A small self-supervised image encoder, trained from scratch.
Model: 32-pixel images, arch resnet_bottleneck, depths [2, 2, 4, 2], widths [192, 384, 768, 1536].
Rows from block 5 of a small self-supervised image encoder, named by matrix and row number. Rows with one number belong to one channel. Each number is 500 + 50 x the weight over its row's rms, rounded and kept within 0 to 999. All counts start at 0. Numbers have three digits each. After the name is the row's rms in percent of the matrix's.
After each channel's rows are labels from the 100 images, of 14976, where the channel reaches its highest value: "top examples" is what is common among them; "place" is the part of the image that holds the peak. Only what is clearly more common there than usual is listed. The data: microscope photos of single blood and bone marrow cells. In brackets: how many of the 100, against the usual share in percent.
# convs1: 3x3 conv (model.blocks.5.convs.1.weight, 192x192x3x3, each kernel summed), inputs 96-191
# convs2: expand pointwise conv (model.blocks.5.convs.2.weight, 768x192x1x1, transposed), outputs 86-171

convs1.88 099:427479532523396423480615415487505441431492581466579538520427428441526472532457509509477530433492499468404498444431389475466481476452479469457484478432470378422478397543513492460543482533417538471544521499487410405566495408411516527471466488507464486483476431504527426484470479431498522442
convs2.88 097:453572546517573570551508501499529534425524494467549535518495470557542558553482556464480561580379505591508492525488603450459483489470497524471451462495573496486365543476498587440543542518518574491513483538586528497493545582601495468523458510474535519502499502
top examples: cell type: lymphocyte (50 vs 15.3)
place: centre (77 vs 6.2)

convs1.25 116:433509445471499528468489474509443508518516492472557492570466434496491506450484465466499574431502414457481540481446519454421436472470524561483448480488470490490439485451498446477481518544411458505449466506501496510560507480380460458578496452503395488505508540562526445411476472569573466456
convs2.25 096:426498509501548546524524555482483466530494459565502529478527565510505458412492501517565466425532433416484514552542368470527515514517490513540571506514505446491527491516460513487475524466529527523578532538516483457521480583474539476457518483455468470452522541
top examples: smear: peripheral blood (41 vs 16.2)
place: top right (48 vs 14.1)

convs1.69 092:449544426517404477487499494431433475440535511544577448487508402486516549527472486527493509458485507556504499431578432494418483442457444453495524548428526437419495480556541458507503432513509438419513497458489458457496574490534484421555403516494477506421492419506448502495453461443576479488
convs2.69 101:542525447537548507577489504498499547426403546482470525551465528489539586480481503503489533560537487475487471549446534592504603459499478506448515470509599473484530593465456536410508527552435532426555586489452520540388453523513456462462438571481504540429556359
top examples: cell type: blast (25 vs 6.1)
place: centre (36 vs 6.2)

convs1.118 108:422501415525551432505439591470467485481526483578539482561569465536455529539454505567504525479553483580449569462488484491490513451471530523486448531498533524432467503507500480527529416522549442536534630492509489538551554502453504507534509511526380551472505447500527407581453545476516523482
convs2.118 101:532548494486580470517480603512502567453484481507499470451477535516498478474566531402333542550442548473474403468507580622504483461464484451487484487518561454443530486439457517465534355513428519498519579472454462527466531473518498497579474628511512530538550411
top examples: cell type: lymphocyte (78 vs 15.3); smear: peripheral blood (58 vs 16.2)
place: centre (85 vs 6.2)

convs1.183 117:511470442560567492525487542533585503518445503453547553571443571435527512463501585467567525449519567544455490442493535431410510445497565601498567479491454485489510523500471483516464524589468541626442492461482464592554504503482431578494531432514502501484398548490438478529448425515401482439
convs2.183 101:510473524556404405551498437452540492576522493388465405546509391569548469404495523523531423556561497609461517493515369360455518511499510548503527440520409478498530423469326319565456507535508587527501531494471545475509492481500474483419530432500536444533456571
top examples: cell type: erythroblast (34 vs 14.3)
place: bottom centre (41 vs 9.4)

convs1.34 075:482473449426592569574506485521463480418482527506458411505553467523563517459493415486527491583576457569502534493513552522521535493591557499464497478450560540509504477542421497527471453467441540498508593441514511522518511486515564426508427573405485596475511521463479498536427545554553477440
convs2.34 105:508459471501447422559485452555568409461545473462601439514589481523434480509527427566541485461486432539612540482379444433517495543504453463523491451495465463531464547470588488518417481517500450464451452531534470480555492527420462529483447509548509472509473517
top examples: cell type: blast (25 vs 6.1); cell type: promyelocyte (25 vs 6.4)
place: top right (49 vs 14.1); top left (34 vs 14.1)

convs1.47 089:455462506486571494515542445435454519483485583515557523481454424511548409485491531487442618513492466528385485459535411451556530464509488471483477377478488459524509489498507514491561503511492516511504643465437469516496536478543470535464461512512407567570524505473530469540485533503500509469
convs2.47 098:541526512504520509481470467497508519438451493450551626485484586526459562477506572502467535576472401410520508467459472521481547582418496557502497412447418608468527543430533531510480530458438542447580541538537475438470467431587432505531494440535481522523512440
top examples: cell type: lymphocyte (45 vs 15.3)
place: centre (62 vs 6.2)

convs1.114 102:433479490494461383412560471386495507456467454472496527472408393505460479544485486524427545460395521440483517488432463489510510511415430557471461502477491408367439456455494474415479520490523466418502500493478465417508499460427509489540515460505472438440437524583431400535450513508507565540
convs2.114 099:607467631467545481493506504490527565394467520547534467484488502475491482363535513423429498451471463453469502509553476467531453477565537554514433456481578530456426485518505501521590423472387491555420495498602476462515484496458508472550477517561359503452445442
top examples: cell type: lymphocyte (66 vs 15.3)
place: centre (79 vs 6.2)

convs1.56 126:565551517455489486525475547435517513405556450493494591556445487511510531557451410496520535519395445438525541452462468468528514532489487555537549581515536543517496565466537484477494390565530517346477511515484542522510540556496502435520581487481388469544401586459447520473346486567466470552
convs2.56 100:465412524517469365335524664554396463581546546539527468560512431466547445466553509541494510521365432513499396487507547470584537434474503481511479472487405512507516493522544453515470445493495468501522425497401552413516566485460452403464475575436495503523548536
top examples: cell type: blast (29 vs 6.1)
place: bottom right (42 vs 14.1); middle right (40 vs 9.4)

convs1.98 100:394443551507593437536623428473435549538466537496506431521519471447496526527547490565448510545548521584600501533474489577489548566531497452469507441529553455494497436522531537530541543432434434539610602585533453465584575488488648449627479407556511574462516494551571545512532549484475533515
convs2.98 096:454543554509444471547487552455600480517489472483526501514473481424416440477540512435463521459524489512651518476545488449470507499410495541438476467447502386437508475505485478611445552563511545514534427381511601582524386475447458587492524485586483481491467493
top examples: cell type: lymphocyte (34 vs 15.3)
place: top left (44 vs 14.1); top centre (30 vs 9.4)

convs1.18 093:409502498528525414581548491414416518521497584579569501516468487480437454543503529624519604526561429533449552544522548525515569497527469482514499445537515527436509445536518545517491494556454480478558614522576517442621539496496555499562505498576473517488536505526523484546493579481478487467
convs2.18 099:562513406414468427458503479517529484510480445545513509489494509485495432537539452469463609500465512501502481463571440434458493517373524430403490453491488504428505495540533481455561551486524510506436502560545535487437450573518463525532500605565502525507407504
top examples: smear: peripheral blood (73 vs 16.2); cell type: segmented neutrophil (45 vs 20)
place: top centre (67 vs 9.4)

convs1.82 080:467477614538504539566550483570539489457510451560473535516493536438572524542485506549581487494507520524490486457510473511524447534530560553499555517459520509519542495529592540529544560508413562500508454522449470536437454491556604534477460426442511527494555543462544517418498512531460485568
convs2.82 101:459539545469484478535480511457557490480515513527544498482477444579466408521564559487515589593550490456368532469523498468538473506441431539570524552392445479462484540538489503528459555455411533485415404492596504514517543498422467574533626448451469495461422509
top examples: smear: peripheral blood (49 vs 16.2)
place: middle left (83 vs 9.4)

convs1.26 086:498528467475499516505459561392488489427384429532480529540583479464567526531387448530494504511492526513509491532571527590394479418503514510551523491574373484468381551596577411588539577512523457440562569503586496563494467576470472486504544475559486515480478549554550439549542507643516521514
convs2.26 101:507542520453493459505485486418438515539483632462522565455516568532504483468553556445461486415500384497555437498608455418542627455416626571479465426570479457531607414509474458490520462444438502525508510451438494470569494500485521484456384478405480515485550505
top examples: cell type: segmented neutrophil (44 vs 20)
place: bottom right (72 vs 14.1)

convs1.27 105:526480486496525535453460582553513467477430459548408412549564512558528589520513459532569542484458572499572497487468365451501443450588570477468531457487468448487507511488565501530467492506541567501486498510422333526512462554479534508497467478435491573451498523439517453512412596537503515417
convs2.27 097:470474473467392354512517504502557417477457477446499491562513496460482522521447416603491545417490525551518436521550463514556404494461630531481514522572491365543537519489553361479440476515473519492482515437475510628512456542523458472551470516518430515459504543
top examples: cell type: segmented neutrophil (43 vs 20)
place: top centre (64 vs 9.4)

convs1.154 127:466476515562487469473495459499530448512440546566424407541544480495509480486448561511457512500534534518467450552550496517440427361495517482467448494520419489459498424582506484500578579488476507513551504525514432474483458469515514587471389401580530560462549414576577458502610586480515494444
convs2.154 096:482446540523440481513609416510431632467420416470507461501491433538508515470441532543556467485545506499472459521467500524518449468501459551539473524493451515477536531499443576656529461499536544467499637532482525466507423475529455456497544539483446542435445458
top examples: cell type: artefact (26 vs 9.8)
place: middle left (49 vs 9.4)

convs1.33 081:493442380543495532481426490457478526492459494528565489543462484494528563432454514475510535523467504552530471540432509469395529391407493618474515491460463475508461472512408468527486495556484399592438503451476478549564538463469417512532519426519421536453396584481433438493372394463470496470
convs2.33 098:590534538573526527491497397486477484446586489477478473564507452497474629455494509544516551594516472504520511390606438509495460477544533506581527499546468466532536471540534476626613489490485582518594535539463482480520520561488508550512429418499533494528498534
top examples: cell type: lymphocyte (34 vs 15.3)
place: bottom right (34 vs 14.1); bottom centre (25 vs 9.4)

convs1.156 135:517577510373491474494500545428467454430451427560537547520500527452515500512328392520533568520531503508498491550504525550407509382427494483536579471578319497459411554521539431572525556550506486436523500508543486487489425584487485456433570495516456414494547555551587431543560538589546517453
convs2.156 106:380553532574539546518574524491293504515480487584481507548544541499509503514477538514459559464536449585603478527509491466482499470526564564462355470405521494612478344473523538515430490563490394576493574521517446535492467513516508519489362537433518475490502451
top examples: cell type: promyelocyte (36 vs 6.4)
place: top left (42 vs 14.1)

convs1.92 105:522451533454417531439435475557561497459488438443469456497516478505460440443490453310539432517474475364516490495493572491553450519547493397467474494482550498525501500490422538476528494469434489474490414392539566522413490479398434487469450518510523452569483444525412506446518468462486465505
convs2.92 095:533456442530511481503497413571454546304504490564577528562450454508489565512461518439485510478520545508472596391502568482416541609467537476548516570479474534548421572544512434554528536492590488482492503363399490444457554458440448503472466470568390571495475508
top examples: cell type: erythroblast (38 vs 14.3)
place: centre (59 vs 6.2)

convs1.43 098:444493486485424506476513467457473496446490474490509579528513515494468486481511456517448550413469390528496486478468430464506457514434494603536461514520456498469473524480452493472492495536457476454490482462405447442530441486436493466540580480487391446511501541537517446438494470519548495481
convs2.43 101:476472459513504544558482460583472531426532533546507632438515527457502436456425525462412512420532432525484466469459527564453534460505547439508495494576589478521464540506547450452412468370507501477627461547466493514636545544502481465542515558433552553456439398
top examples: smear: peripheral blood (77 vs 16.2)
place: middle right (34 vs 9.4)

convs1.136 127:505486549503478439520531549480522526421560509490559572553467470533443523546482517470483576479410486487494552406450429437563522562525505552556501555470556505473548523447488548458502452548489575399518501476469504517592530503449593545536587447517415451501404546426399508469298521544407489546
convs2.136 098:483412610550493461419521527521466538494520483376553517464566426386557535421558495504463444523490491426508509404479527466535539502508498485494443479527468485508437523485455496572406470395525524508485393480516545424612573490463493407540475550412486563518422474
top examples: cell type: blast (26 vs 6.1)
place: top right (45 vs 14.1)

convs1.57 067:466534590534518483553498483417442478592458464529543542552547536554456462477488501575506535525458493490492447509479540403523378393512556520407487589493493529530563466567548524504525508545481486423586565465488520465564512507493633485576539435513410580442458437557487440527426580517508573536
convs2.57 099:541453518429505486457463491513469428501472553459529487503559436480387518464542466508471496543409545405434488550507448451553456458513585479520412516424438520532613522511499437484563494447435425512412477482496552496498549518497455578573484489478549524463477437
top examples: cell type: lymphocyte (39 vs 15.3)
place: centre (26 vs 6.2)

convs1.103 088:542442454476532432512571529453439508485472569455478527548524548485527534541475456488535503526440517545522548467518449498490488478517480506530573521472488533453421572564451457555486386574506502412460555541428506526565506536522435484604527382483494518461465628458464488491379459486496593512
convs2.103 096:487437476481447432440536574480493449511508551451502442431547448425469419415518455568443449436440469485442417510576452490531579406504563428513497537567424433495478534539513317484449491451453514530564400526377533470543531477489453410456446569481476501557507545
top examples: cell type: lymphocyte (35 vs 15.3)
place: middle right (80 vs 9.4)

convs1.113 093:547513326482501462601530501480494524494532469521471446489507457443511474537478491419479568523588502587442492490478559554465611429414448538531440450540497488433399500552479471511524468466575407565481493481559510497547485477420460459517586511518462513452539505594468492546540420519459553504
convs2.113 095:505507520481495453516520545522550519519642518507489535508555541534495517605521442470511473555507566569492537458445450492439442491449535499506540504464461456534476543617608439529506494593519572497523536575501494468446526465533514462368453531564497425454583556
top examples: cell type: lymphocyte (36 vs 15.3)
place: middle left (41 vs 9.4)

convs1.2 085:437462428512510432480579493504502488498454486490506361614528520428445461473512499524564581492612497614487529535570501513442466468480487462481492424486519528478442401503562499474522480454489455623527443486488479522607524471476509506583349477532541449491607397527543483554552520434508478464
convs2.2 102:525566466517375464434501501451567507535500425481414454496467530547470487506432405476525493552496503569485550451492495536476462524441491600470556599487440366526505600502524483584550504507529564541551409470556574426467419529428482481565534530603489482481432428
top examples: smear: peripheral blood (62 vs 16.2); cell type: segmented neutrophil (54 vs 20)
place: middle left (58 vs 9.4)

convs1.122 110:502511571495376513553555447400470456572525493491522437441459493461566485528494501506462482465440458420522501483463477482507507503453462357459450573481513386558509399567517497494502522379459485422532472527513497302534488452438575447475403486536496479415459424544529519484513451458489544532
convs2.122 094:539537524536496557562485525462478502459463492470506533563498403486532568562456492501470452502467529454501479472498548406523544524511472552501502550471457582589472459441391569462467416443478472567479602462500541490592555540522451452474446559482440512548472584
top examples: cell type: erythroblast (38 vs 14.3); cell type: lymphocyte (35 vs 15.3)
place: centre (75 vs 6.2)

convs1.145 111:489591530564517538546409586578538479494559456594523545456558600530533549553508567394603490512523460431450529560548550454554566478599509446577545480530511550565586535548461572550476507496478532562543567443551556544383535523453444568400492583524480506561538441483542549548544565496526528441
convs2.145 103:566524422529469472495463420546565476411517453521530489414553530563439499505553488468447532470559543487652502515460558585476489494561470507408475475484418495463477530454486460433410453521554409510487478528516470532468462442454481527556548569490503524586487474
top examples: cell type: erythroblast (72 vs 14.3)
place: centre (55 vs 6.2)

convs1.172 086:477539427498521492558521486420436543538546517483422509520487498461523507485513418523443416470404482521556593394524476455468466404422540502589444473512425539481422517538498457520485551428501446501402546552367462493493522536549463426438518578452485479534399528460474536497402409552456577480
convs2.172 095:549473447418469435499389588472554471560494481481383515490494473565495490392540450500539521526452436491493488513443445522566472456446501424595473379582534569494461564510540533414505477487451473531497471507478506515533532467426546519366460439494509531532526536
top examples: cell type: segmented neutrophil (66 vs 20)
place: bottom centre (36 vs 9.4)

convs1.22 104:483446519503488426367553410504488495435443542502541502593532384506464445544471469551453558490488506535476533455440388440482502517495468493454490536485486476380502520515528499493563509575486550455481472528439480458616507482476483527524480424465518528503519586495443433416428488496503537552
convs2.22 098:494417515510535501520459525408520400416507551479447578481500514442471520513579586524371511497430470508568463427519458441447541534434533465525456441529438490468409467508497481533483538521454597529576474453546446453551528448524487530526534513494518467425418460
top examples: smear: peripheral blood (76 vs 16.2); cell type: lymphocyte (40 vs 15.3)
place: middle right (72 vs 9.4)

convs1.71 110:437519524526527476548546503435441487464505584561532508524436387470577428554434498539525507494525378577414533444515501422498565474474461471507466521440527465473494475532495523478608471496472472469516550428508532427571549393475541465460471522534462530500493418512481429581448487455476540495
convs2.71 092:533566532528519521533462493505517557465470505505519611443518611496511513448512520486504634543435418463522432478556551450413552527412528448478458383519594535455517501447565556349490467503493550486558517558505525472509604557578507529553456524508469563574532528
top examples: smear: peripheral blood (61 vs 16.2); cell type: lymphocyte (60 vs 15.3)
place: centre (56 vs 6.2)