Weights of a small self-supervised image encoder.
Model: 12.1M parameters, norm batchnorm, depths [2, 2, 4, 2].
Training: adamw at rate 0.0014, 17200 steps, batches of 128.
Data: trained on microscope photos of single blood and bone marrow cells, 97085 training examples, 22.7 epochs.
Rows from block 5, named by matrix and row number. Each number is 128 + 24 x the weight over its row's rms, rounded and kept within 0 to 255. All counts start at 0. Numbers have three digits each. After the name is the row's rms in percent of the matrix's.
# convs0: reduce pointwise conv (model.blocks.5.convs.0.weight, 192x768x1x1), inputs 384-511
convs0.127 100:110164125143096132097145176120188154126148144159098113138136072128149094131143163162104120116105134116086157104145125110110122122165104130124131130114129132126068150098137083177154095132168150109098128134119110095110137141085120093114147119157146135054148122133084134106113143123149143114144169126156133123109111119110159162157207126101146192126138126124112124133084135128145102123130
convs0.128 103:087110103097118103128142124107101098117120107107185131141099096134144075142125071065105152142129160175125154112106126116143093142101096073138110098122132115119073099106142143150097157127150159137111113134132144133100126149155168146139125102123102134116137109101137154080110100120074086095113065124081095129105125116105119097144141164147120120110141148119110101128115126121123132140142
convs0.129 098:143145128121113151099133145137173088149137132112152108137123117110135090137104134131142106121152111156105102106131116125099172124153100136120145140151092122143110201132183111144105106134139140125121114125128120103136135146113138091124133117150111143136093102148162143103132099131129139109126125126100137130096133138120114121104191131124106155137120128131065113151118142128101131131140
convs0.130 101:144156123091118084129124121097142169121141115132136107166124127114117117124120128135113132151138136129069097101126152151139158133100091114117125126103163117138115158122107149165117128104132148169097112113134148102086108133120110126138148101164115111142158145103146159108105108143134132130140167115145131117128130163140128086156123153122134130100147155111110108109125080126148084110143
convs0.131 099:159170132157136131154163135098139143114144153143059148101129130134132147108140159160142122102123104080134137156151092098106150141168139188144141167118130137115128110154135117115129123136154147095131131119127118138121130099110047129118135141147142140125099119093097108136181141154175207160139146129169124111121135113113109133145141112140122125131133131130154167150141128122100133117135
convs0.132 101:118114135137143129133132176104143128102101133077128142097106112130148126108136168120141112080083126092142182126119133169146106111128114145138131138149144143070102098125134116100135131118126115154145130097143128126094146180112161118124096111153126153107107107153125172121135165179119172150102076142072137083095120107108138116162166179127134129123166123092109159135132164104176135088161
convs0.133 099:099091148078134118123158133143106108128089104100152132144100117142125127135140156133139108185155132119144139080093131144140094102129091097131149154184120121157095103143158075156115145135082138156119123125112122098122150170134195116135114140142123171119153107107154162127107169152134128162140110103134077089137122120136129134182149141122097133088162119116116108158122127136129150164162
convs0.134 101:120175133142132153115126164114166255128142120151083141122127110129210145116155149144128130057117127122092133114122119163129111079179148113141116141151142133153096134114131101106124107151108101114134139114139078108126134102118085134137137171146141111088136118135047113112152117162157188140128144090165122093106091122087115130143135118119140151102113124132126166095138093140125120161122
convs0.135 100:106096115109112119114121133151129098127092108113186115136129124116139127145135140103107142116126147112124125068161153116155118104122111113134080115113134121146081087128168127145079116120128125178101092116135110086083133110117102121103096115076115096108114142128129195102124107140106119116116095103104147088137111132136118101129136173112134138065108110081113080158155098145150102099112
convs0.136 099:112168157128134134112132130156137141143182145103126098145162163121133144160141168146148128166117107139128142137129135138106147187158191099133156108144124127123133117151138160156148105099150136140171156143097094130120141144108137099141158132081106113112162122150152123149122128145148143142130168131152129142115111103175153140104115121100074096107099123174069127131117149157173138098147
convs0.137 101:109129105129136126135112141113164120123137143114139112145113125148110094121127139131098130101170109130125107125119093100106169120185101121137159129175105126136124153155175132095124084097136117130126147153167118122096123092134148123161137114094122111075129126141168120132125108139135165117123093097124124143114093119096105120073126097092121112085098118115096133150101146144112142145120
convs0.138 099:136128127136144151131111105107127126163166144088127119107151201103101161136119141122120130153083127143124099084158117151134153166162119093134131107130091114094131123152126109078135128117142106126127124149140146150126141087151100113106141100097117110104134137134151146157140104100131112133107195113149148156129125128168158139106107104095124103126114161148093102107129112131117117122078
convs0.139 099:148113172110153090110068105107128110173098114072138131152122134100101141161109129124155150147115131134145126132117122146119114161124150140121121122094119124087111094120123131094144118117125133130147135158111124126113142167119143122129155099088131134130148141124137175182062170118154113138092126146146133164154082140198160144115141148117104152123106141139084115123133150174146109115113
convs0.140 097:162127152124136167130160091121115120146128132123062110109142162145109146098118114162157115094110134138133113119124114107116122131102113200110132157111147144118135144102116149124119124113156158100114159119075170169167129143157093111106143154193106128162123126124125117154176164143150132163140159146163132128152165168112144146117111130147149124121129120168138157120133121113125120148140
convs0.141 102:106105138158155164117127090119131089131139145132133148115147178125096130110106106110102119131122108172143094093103112093142112149093120111130140102135087101088157118134113180120098085096138110087077168115105188169154112110141071152105107101121128097156095141071134120131150076084107108116118169121142106152110175132156134113116138101124094112137130089194134118130144111100099144113105
convs0.142 099:139212134095127106131156155121116157132136123162126107144124174118155169124106138150149136139124095087116119166168143132096137122137142160135128136101126168148153125134124133150084134122103129135143081136137101140092133099106084133130155127110122134134120127137137098107138086094133117174121150128137189108114103123172122110063096111147158100127132137060137122122083111087143093100093
convs0.143 100:111151105107115127112121140128152104120139124112148095170103121134141102127162077100119118125122129125122118141120148095116142127133116156101117124084169135106127165106184128120152123148114169126137128135197126111111098105111151124132158129076131171142122137159150109126090145131133111124126093146091145161144089167087121142100160143115133123140128146146129114109149102131132087086121
convs0.144 100:133154107136125155112117119140170117156158130145099131153123143098117164158083138124140164097101105115159131079102148120125150143094146068140131101099115102102109099129141194071187112125119134170123124111103118120169130139123127141114138183128156124162112110125089149142135143134156117125170130086125102139176184151114111120147118102146086112133134130147176123109129151137125144118103
convs0.145 099:132163109133130144131150168127157178111124114167114121141108109147170135126135107113142149085114114137111138093148153109130129064162092134132123148124130163105096147100120100135113115136084124148133133145188131135098119120097114110098104111093151185122124105125100139116152112177122138138103137144125134094130139123088107121135161120134154139151135142105122134126160112138122085102118
convs0.146 098:157123103134159133153119107170153134148145139105115129125112113103133115134141172101129161158124115128109122087109100129117184164196137079139101132144087115143129137137106093102131113144128118136128132130100103096129123120120122129119126154105135096108148130133126097117114124129139150141123156101158108138123128108155120177111142104083134117119123103145079133115137098174104139148124
convs0.147 100:072175167125117126090129147113146193147115119156097148153123126128125128141116120129117136120097132112115089104122146103110136115126098111121128146123119153185111137124105124170125136128140139142074167108071105115130102120105146137155147156179133153095124134095092103140140117143130133148156171102176115128120176108149093144145117115152152126111139147170131135119139107079119152168148
convs0.148 099:101153139108153123115113138105138158147110103172134133140140138103143125150143127155153147184093107115111130105145143129127110126162113108132125124132144195160106119123144135156142121102127128124137087120092128102143126145112148118141143179163118115173133102114124157125120163148163134109131133146146126122151134152120115079125107121156160144140112115128133080138155103147133144094119
convs0.149 098:155146162126108163123080100175137128138130122070101148129116162108143188165141130108162118113086117106131167139126135183129134174141183120123101111117134083075114079114122133091166144123112092101178107159119129112057159150119118141122125181110118092123132098137092112150102173150148089107153155114128120118183120155134121087117154122125090129093118108106139123113122138148126153098118
convs0.150 099:090176105099104144109131148137172166119150122138130104110099101164142147116093098141148111105125127123078118119145120091135130113146128111148135125131145122138091134151122167159120108123136132151112133118165118146116114109130134138141158164133123169108109127106112095128142115113111166152147151107131137161117122096113139097150120129129108120047125150145125120107171111087144123142093
convs0.151 108:115102081120126099129143126154098110110106093122134109138134096141117082121136115137091140133127131096138122108101127120132125143132087114118127124144122113128122109125099075140144132136108121114122139123144155089135136131149166144124114129135138130147148132133124130115155134142110104117123129109116055105149119113116068115137120101143146119140141136138111087130158129087114120138162
convs0.152 100:108058120110104146166142152134134093120098114104124043115122138122089121100118092123131131126128120123139108118119109117086152165098127120157149114138107122149137146128107075126115147115142126070126091161127153121140150158152103105123099070181113140166140100145146100122153066094108128131106147131119092151105156106122112138121110102108104102148103100115106115148075163124070086130131
convs0.153 098:190124179143148138133066086161121104161142138081135137127118149092109165148137153131161116172138105123175149154135112191120138189140189125131143110120130123110145123140109111101154122124119099088194156132105166114139182148139111128120153143085136114135159135178145110172159131120136110146108147123109156137138111122164133131096115115136109108150119129148088125117142160127106134101132
convs0.154 101:109134094129125137120122129103149135111130138112109104141129137151112120098167115152143111108121141112104097123150139138107138048121083172130095121125141090110082109119133083131139102140130130092115119116172119146093116152146134108117097117096103098076141134131132117145129146111106174115081145138109157130129094138080095137122117116134136108114120111109116134145157131079122116138138
convs0.155 100:108157107098100119151143158103144160166105121172101109089162122152148162108144135139143175118126133113111129163131099146100139076129127142154146122132123134188097112125141131151128115146138170092118112102106137128166148131142136111135157194168129153138138118149101090152147147067120191129169117137119126137116147101116128134146107082127140111142132124145130137142146148089101122146117
convs0.156 102:129134111116147109117091103098135114134094138156091130140072125110119095095119142105129169118079137149114119072108157132115134102110092115171132112103103159150129153108129130126153127131141164150084120098128137144165133158165133104109142122156130143146124127100110139127087167108128123118116145135123074117123136141107160137127148138139136137147136142143145105160157144112133106152118
convs0.157 100:133147107082080119123143114134153082112135124097173149119113150147090153140155107129125131173128128147143140147126099084133126113096122125123094093122114074071114106133216227126126093144103181125114133119136146163154126115094106149122135138105115143187126144076192133123089140096095086143159130171082133127162111147135123129120158133166104097126134098133107129108160121143103148071111
convs0.158 100:120088129131133132085119137142129123108121103116200132170129079131130111176120140112100151152143166153132124131106122091137121141099127042129136113128124100125095109125131148141116106129122159155109135119122132123140082117098143156138121113114132118157141145083107192122137115158141112101140090088090143140133163087132112128163142157104101148109128093146108099113142084164136110166152
convs0.159 099:127130104117132164143136129129117121133136118084136122121077131114124122109104111128122154131112145149129120136126144107092124157078105135134143123109113116145135118112141152097112122162104143116089153200124129165162089095150151100090138089148135166172100130134160109128101123094094070178096100212119144180126118128130127133135110131130112124167142167123135102142116100125126122122100
convs0.160 100:133160167125167132093177115114114124175109110112108112161111130100138096102126160162138127118083115153103087075116108108097117114160137102136122123128116157093130203138098125169148105128163141137103152103120154096098139150141132148147145079133135159116152124124113130126110152132107091152099174107122126134116125132157158146137195142115136191154137145170110143132119115126141101122144
convs0.161 101:114137130115163104124154162111101130137079103131157121106129107105134119131135096100134142148077133103137140105117132157101104121135139077161093112147115150130122130085104126160122146120104149137131109121146120119100155171113159104132122113114105193104147093153129140141131118118122133103150099130131134121095169062120117099149089123150146077126123153112113122130150178142116120151137
convs0.162 097:151132109131137085127183118172074155160145116144129116153170116158129139150113125158122064072142129111124116100111111117156176104155096164096114168111128110120119084126110137137105134146123111146117163131099125121146107112121130118118128138143127140107103097125093132157140087172147107130123154117189094128150139130154118087127140121100109141116128159153149133100127112156136107142174
convs0.163 100:129090123120124101149151135124106097098113098046117135115153128133126128112131094120139119135126111134130086145109105133128156125106141124129110133133124085102137102118149139142078141097155142074129107117156132121097134112138134091111126096155062144105156108151156103145131086113110117094138105138116105136115126100108140113078058095129112085103107086072129159158089141126096122118093
convs0.164 101:063142101146116136135114186162170183145115121171114139130143113125177134070128148148126160088106110090163135117121102150122130108093124120167105067143116125137089118120146133073139096115102102128138104137137090107111154132110132136113115152129122129115109113128116113122152126146167207119134091144107115129092154073057122128147115107129127140134129120089108147116106161142137155120124
convs0.165 099:117162127143137154132098152133153253157159130172076120112140140125171135146147183127109131113117111125120158090153121133128124116169154121113128119150109132142112107123130132110155114133115068137143149110111102125106142105115127135132115185125112091095148116135105112140161132139143191130106147114156137132119127121109120139119122119110148127115119121155132142126098093146147116159125
convs0.166 101:125118163142158138125138071094104090142112118120152117132132168150090124107119097105126124153119137156132115109127104094111092104119118147126133127129122096064155151122131163156101104124179159106111196149121173181125117144125137131107149104109107119133133156121142117155106115095116094115117144134136139167107164120155131112117130138127130137141133115240130131102148113084116100144091
convs0.167 098:119157117172161128146106128117157106144134165135151141102142137154118125156131104116112170128132087116110155141172110126108139146156106106167111144144107131114167193163161169149153107176130165118108135113115126099162136117138153187137131158136154163192126143111149145132126144110116152096164155112123149176159183140102133130128138117156076147151126164158124119180170102107111172133126
convs0.168 101:168097146181157104124126128103128147173125136112098128113146128134132138132142142140131133159137102090147119110133083117104163147152111155144146145134117112114154124162072110079138107113156151126147161098106102097135153136112151131118139098130139122136144146148141106180129126110138123155128122098124137176132161094168148126107096110130150103129102130164123150134129173116108116147117
convs0.169 102:097163131100088120126171155126133130101123131163168092133065111144113146144108083130166131136109153115118135139146151092129116094117118139106108132119160105126103148139134156164129118149131161151136110142172108136119118137109130117140148141105106145117123140130151146124124090125124134147151120136130135157107124119137099083141103164143134132111131165122102098097166131117148105122128
convs0.170 101:117118114076101138122127163169122127132108104131176124150161122118115142186144128101133150175136105146145125103139134112113168141130130087136142124158116106143120124113139134154102128144124152143114118119111131116123148136132174121143148155168099138108159093115137146106119132123115130094167133104123099101115163108152119140146077120146088118087127103127084096134146101173134131135139
convs0.171 101:130163167127128123143112161152129084144131087102135129124094148120117180116127115106152133101112124121118131098092129168146161149117125087164120133113113105110122106113113131079106137121120126155143084102140108103100144147141122121107122130127132136085111112144135159142128109133118061126137122120123109117117142119133132123089120119122079079099089164086122095138134148171124117124133
convs0.172 101:111092084127132148099129132138114099134110130109146148112129126130130112142144057097083130127105117167162166114125128088100126137081116125122101106120107162120078118090148134126091117128087125129095142164109117142124087121124136106113090096120142168152119086116101114143128092073120090115122136175111098114103130160105131163139142153110133130161134130118138140100107144125118131139121
convs0.173 098:152116123212146137152107166135130120141130163101117150089142164138136122117100125085089144109131117131119127097084126117155159179099116111175132145133091093096120167137085153128119143148148143153095144131094132145148141108146132142109068110153116127160104130121120114128173100149115135116161163082165122143122199112140140112137108108142089163107124118154142126154136123134133150160154
convs0.174 100:135130115143115173111136105125142112121162142120172108133159138119108131121116108132126107109100095125119126091076104127128123121090117089120128107109162074080121136109158217142117120122141111150106139126161140125100125110115114122118136097131120132119095107106144141130117110114095118146110137109115102144138165150159132098140135145115090089105126122149138110129129125133124104118095
convs0.175 098:161113113103137162122171072139099110117125142197195125126116135099140152151131120143124121192157134127180132154155108128109137135100122161073147137090116164108134149154137114139137120113104115124144153182116177144132139119090094133145138130089146090151148154153176130124149112140154118162118146145114159135131105143150107118127121115091145149197145108155119133034138153141085108126126
convs0.176 100:098125107127130119144126159133106133133085107147142154105111122115163145143136132132126143115116100120157172125079105127140122078121171113138118129131129135123115085079108124131110145130105113135120106107141123127068134134092125145141113166114152140113148085132119126106142109137099148116141130110115104090098150119106108122160068110155144102123146104101138136160138120145118110144122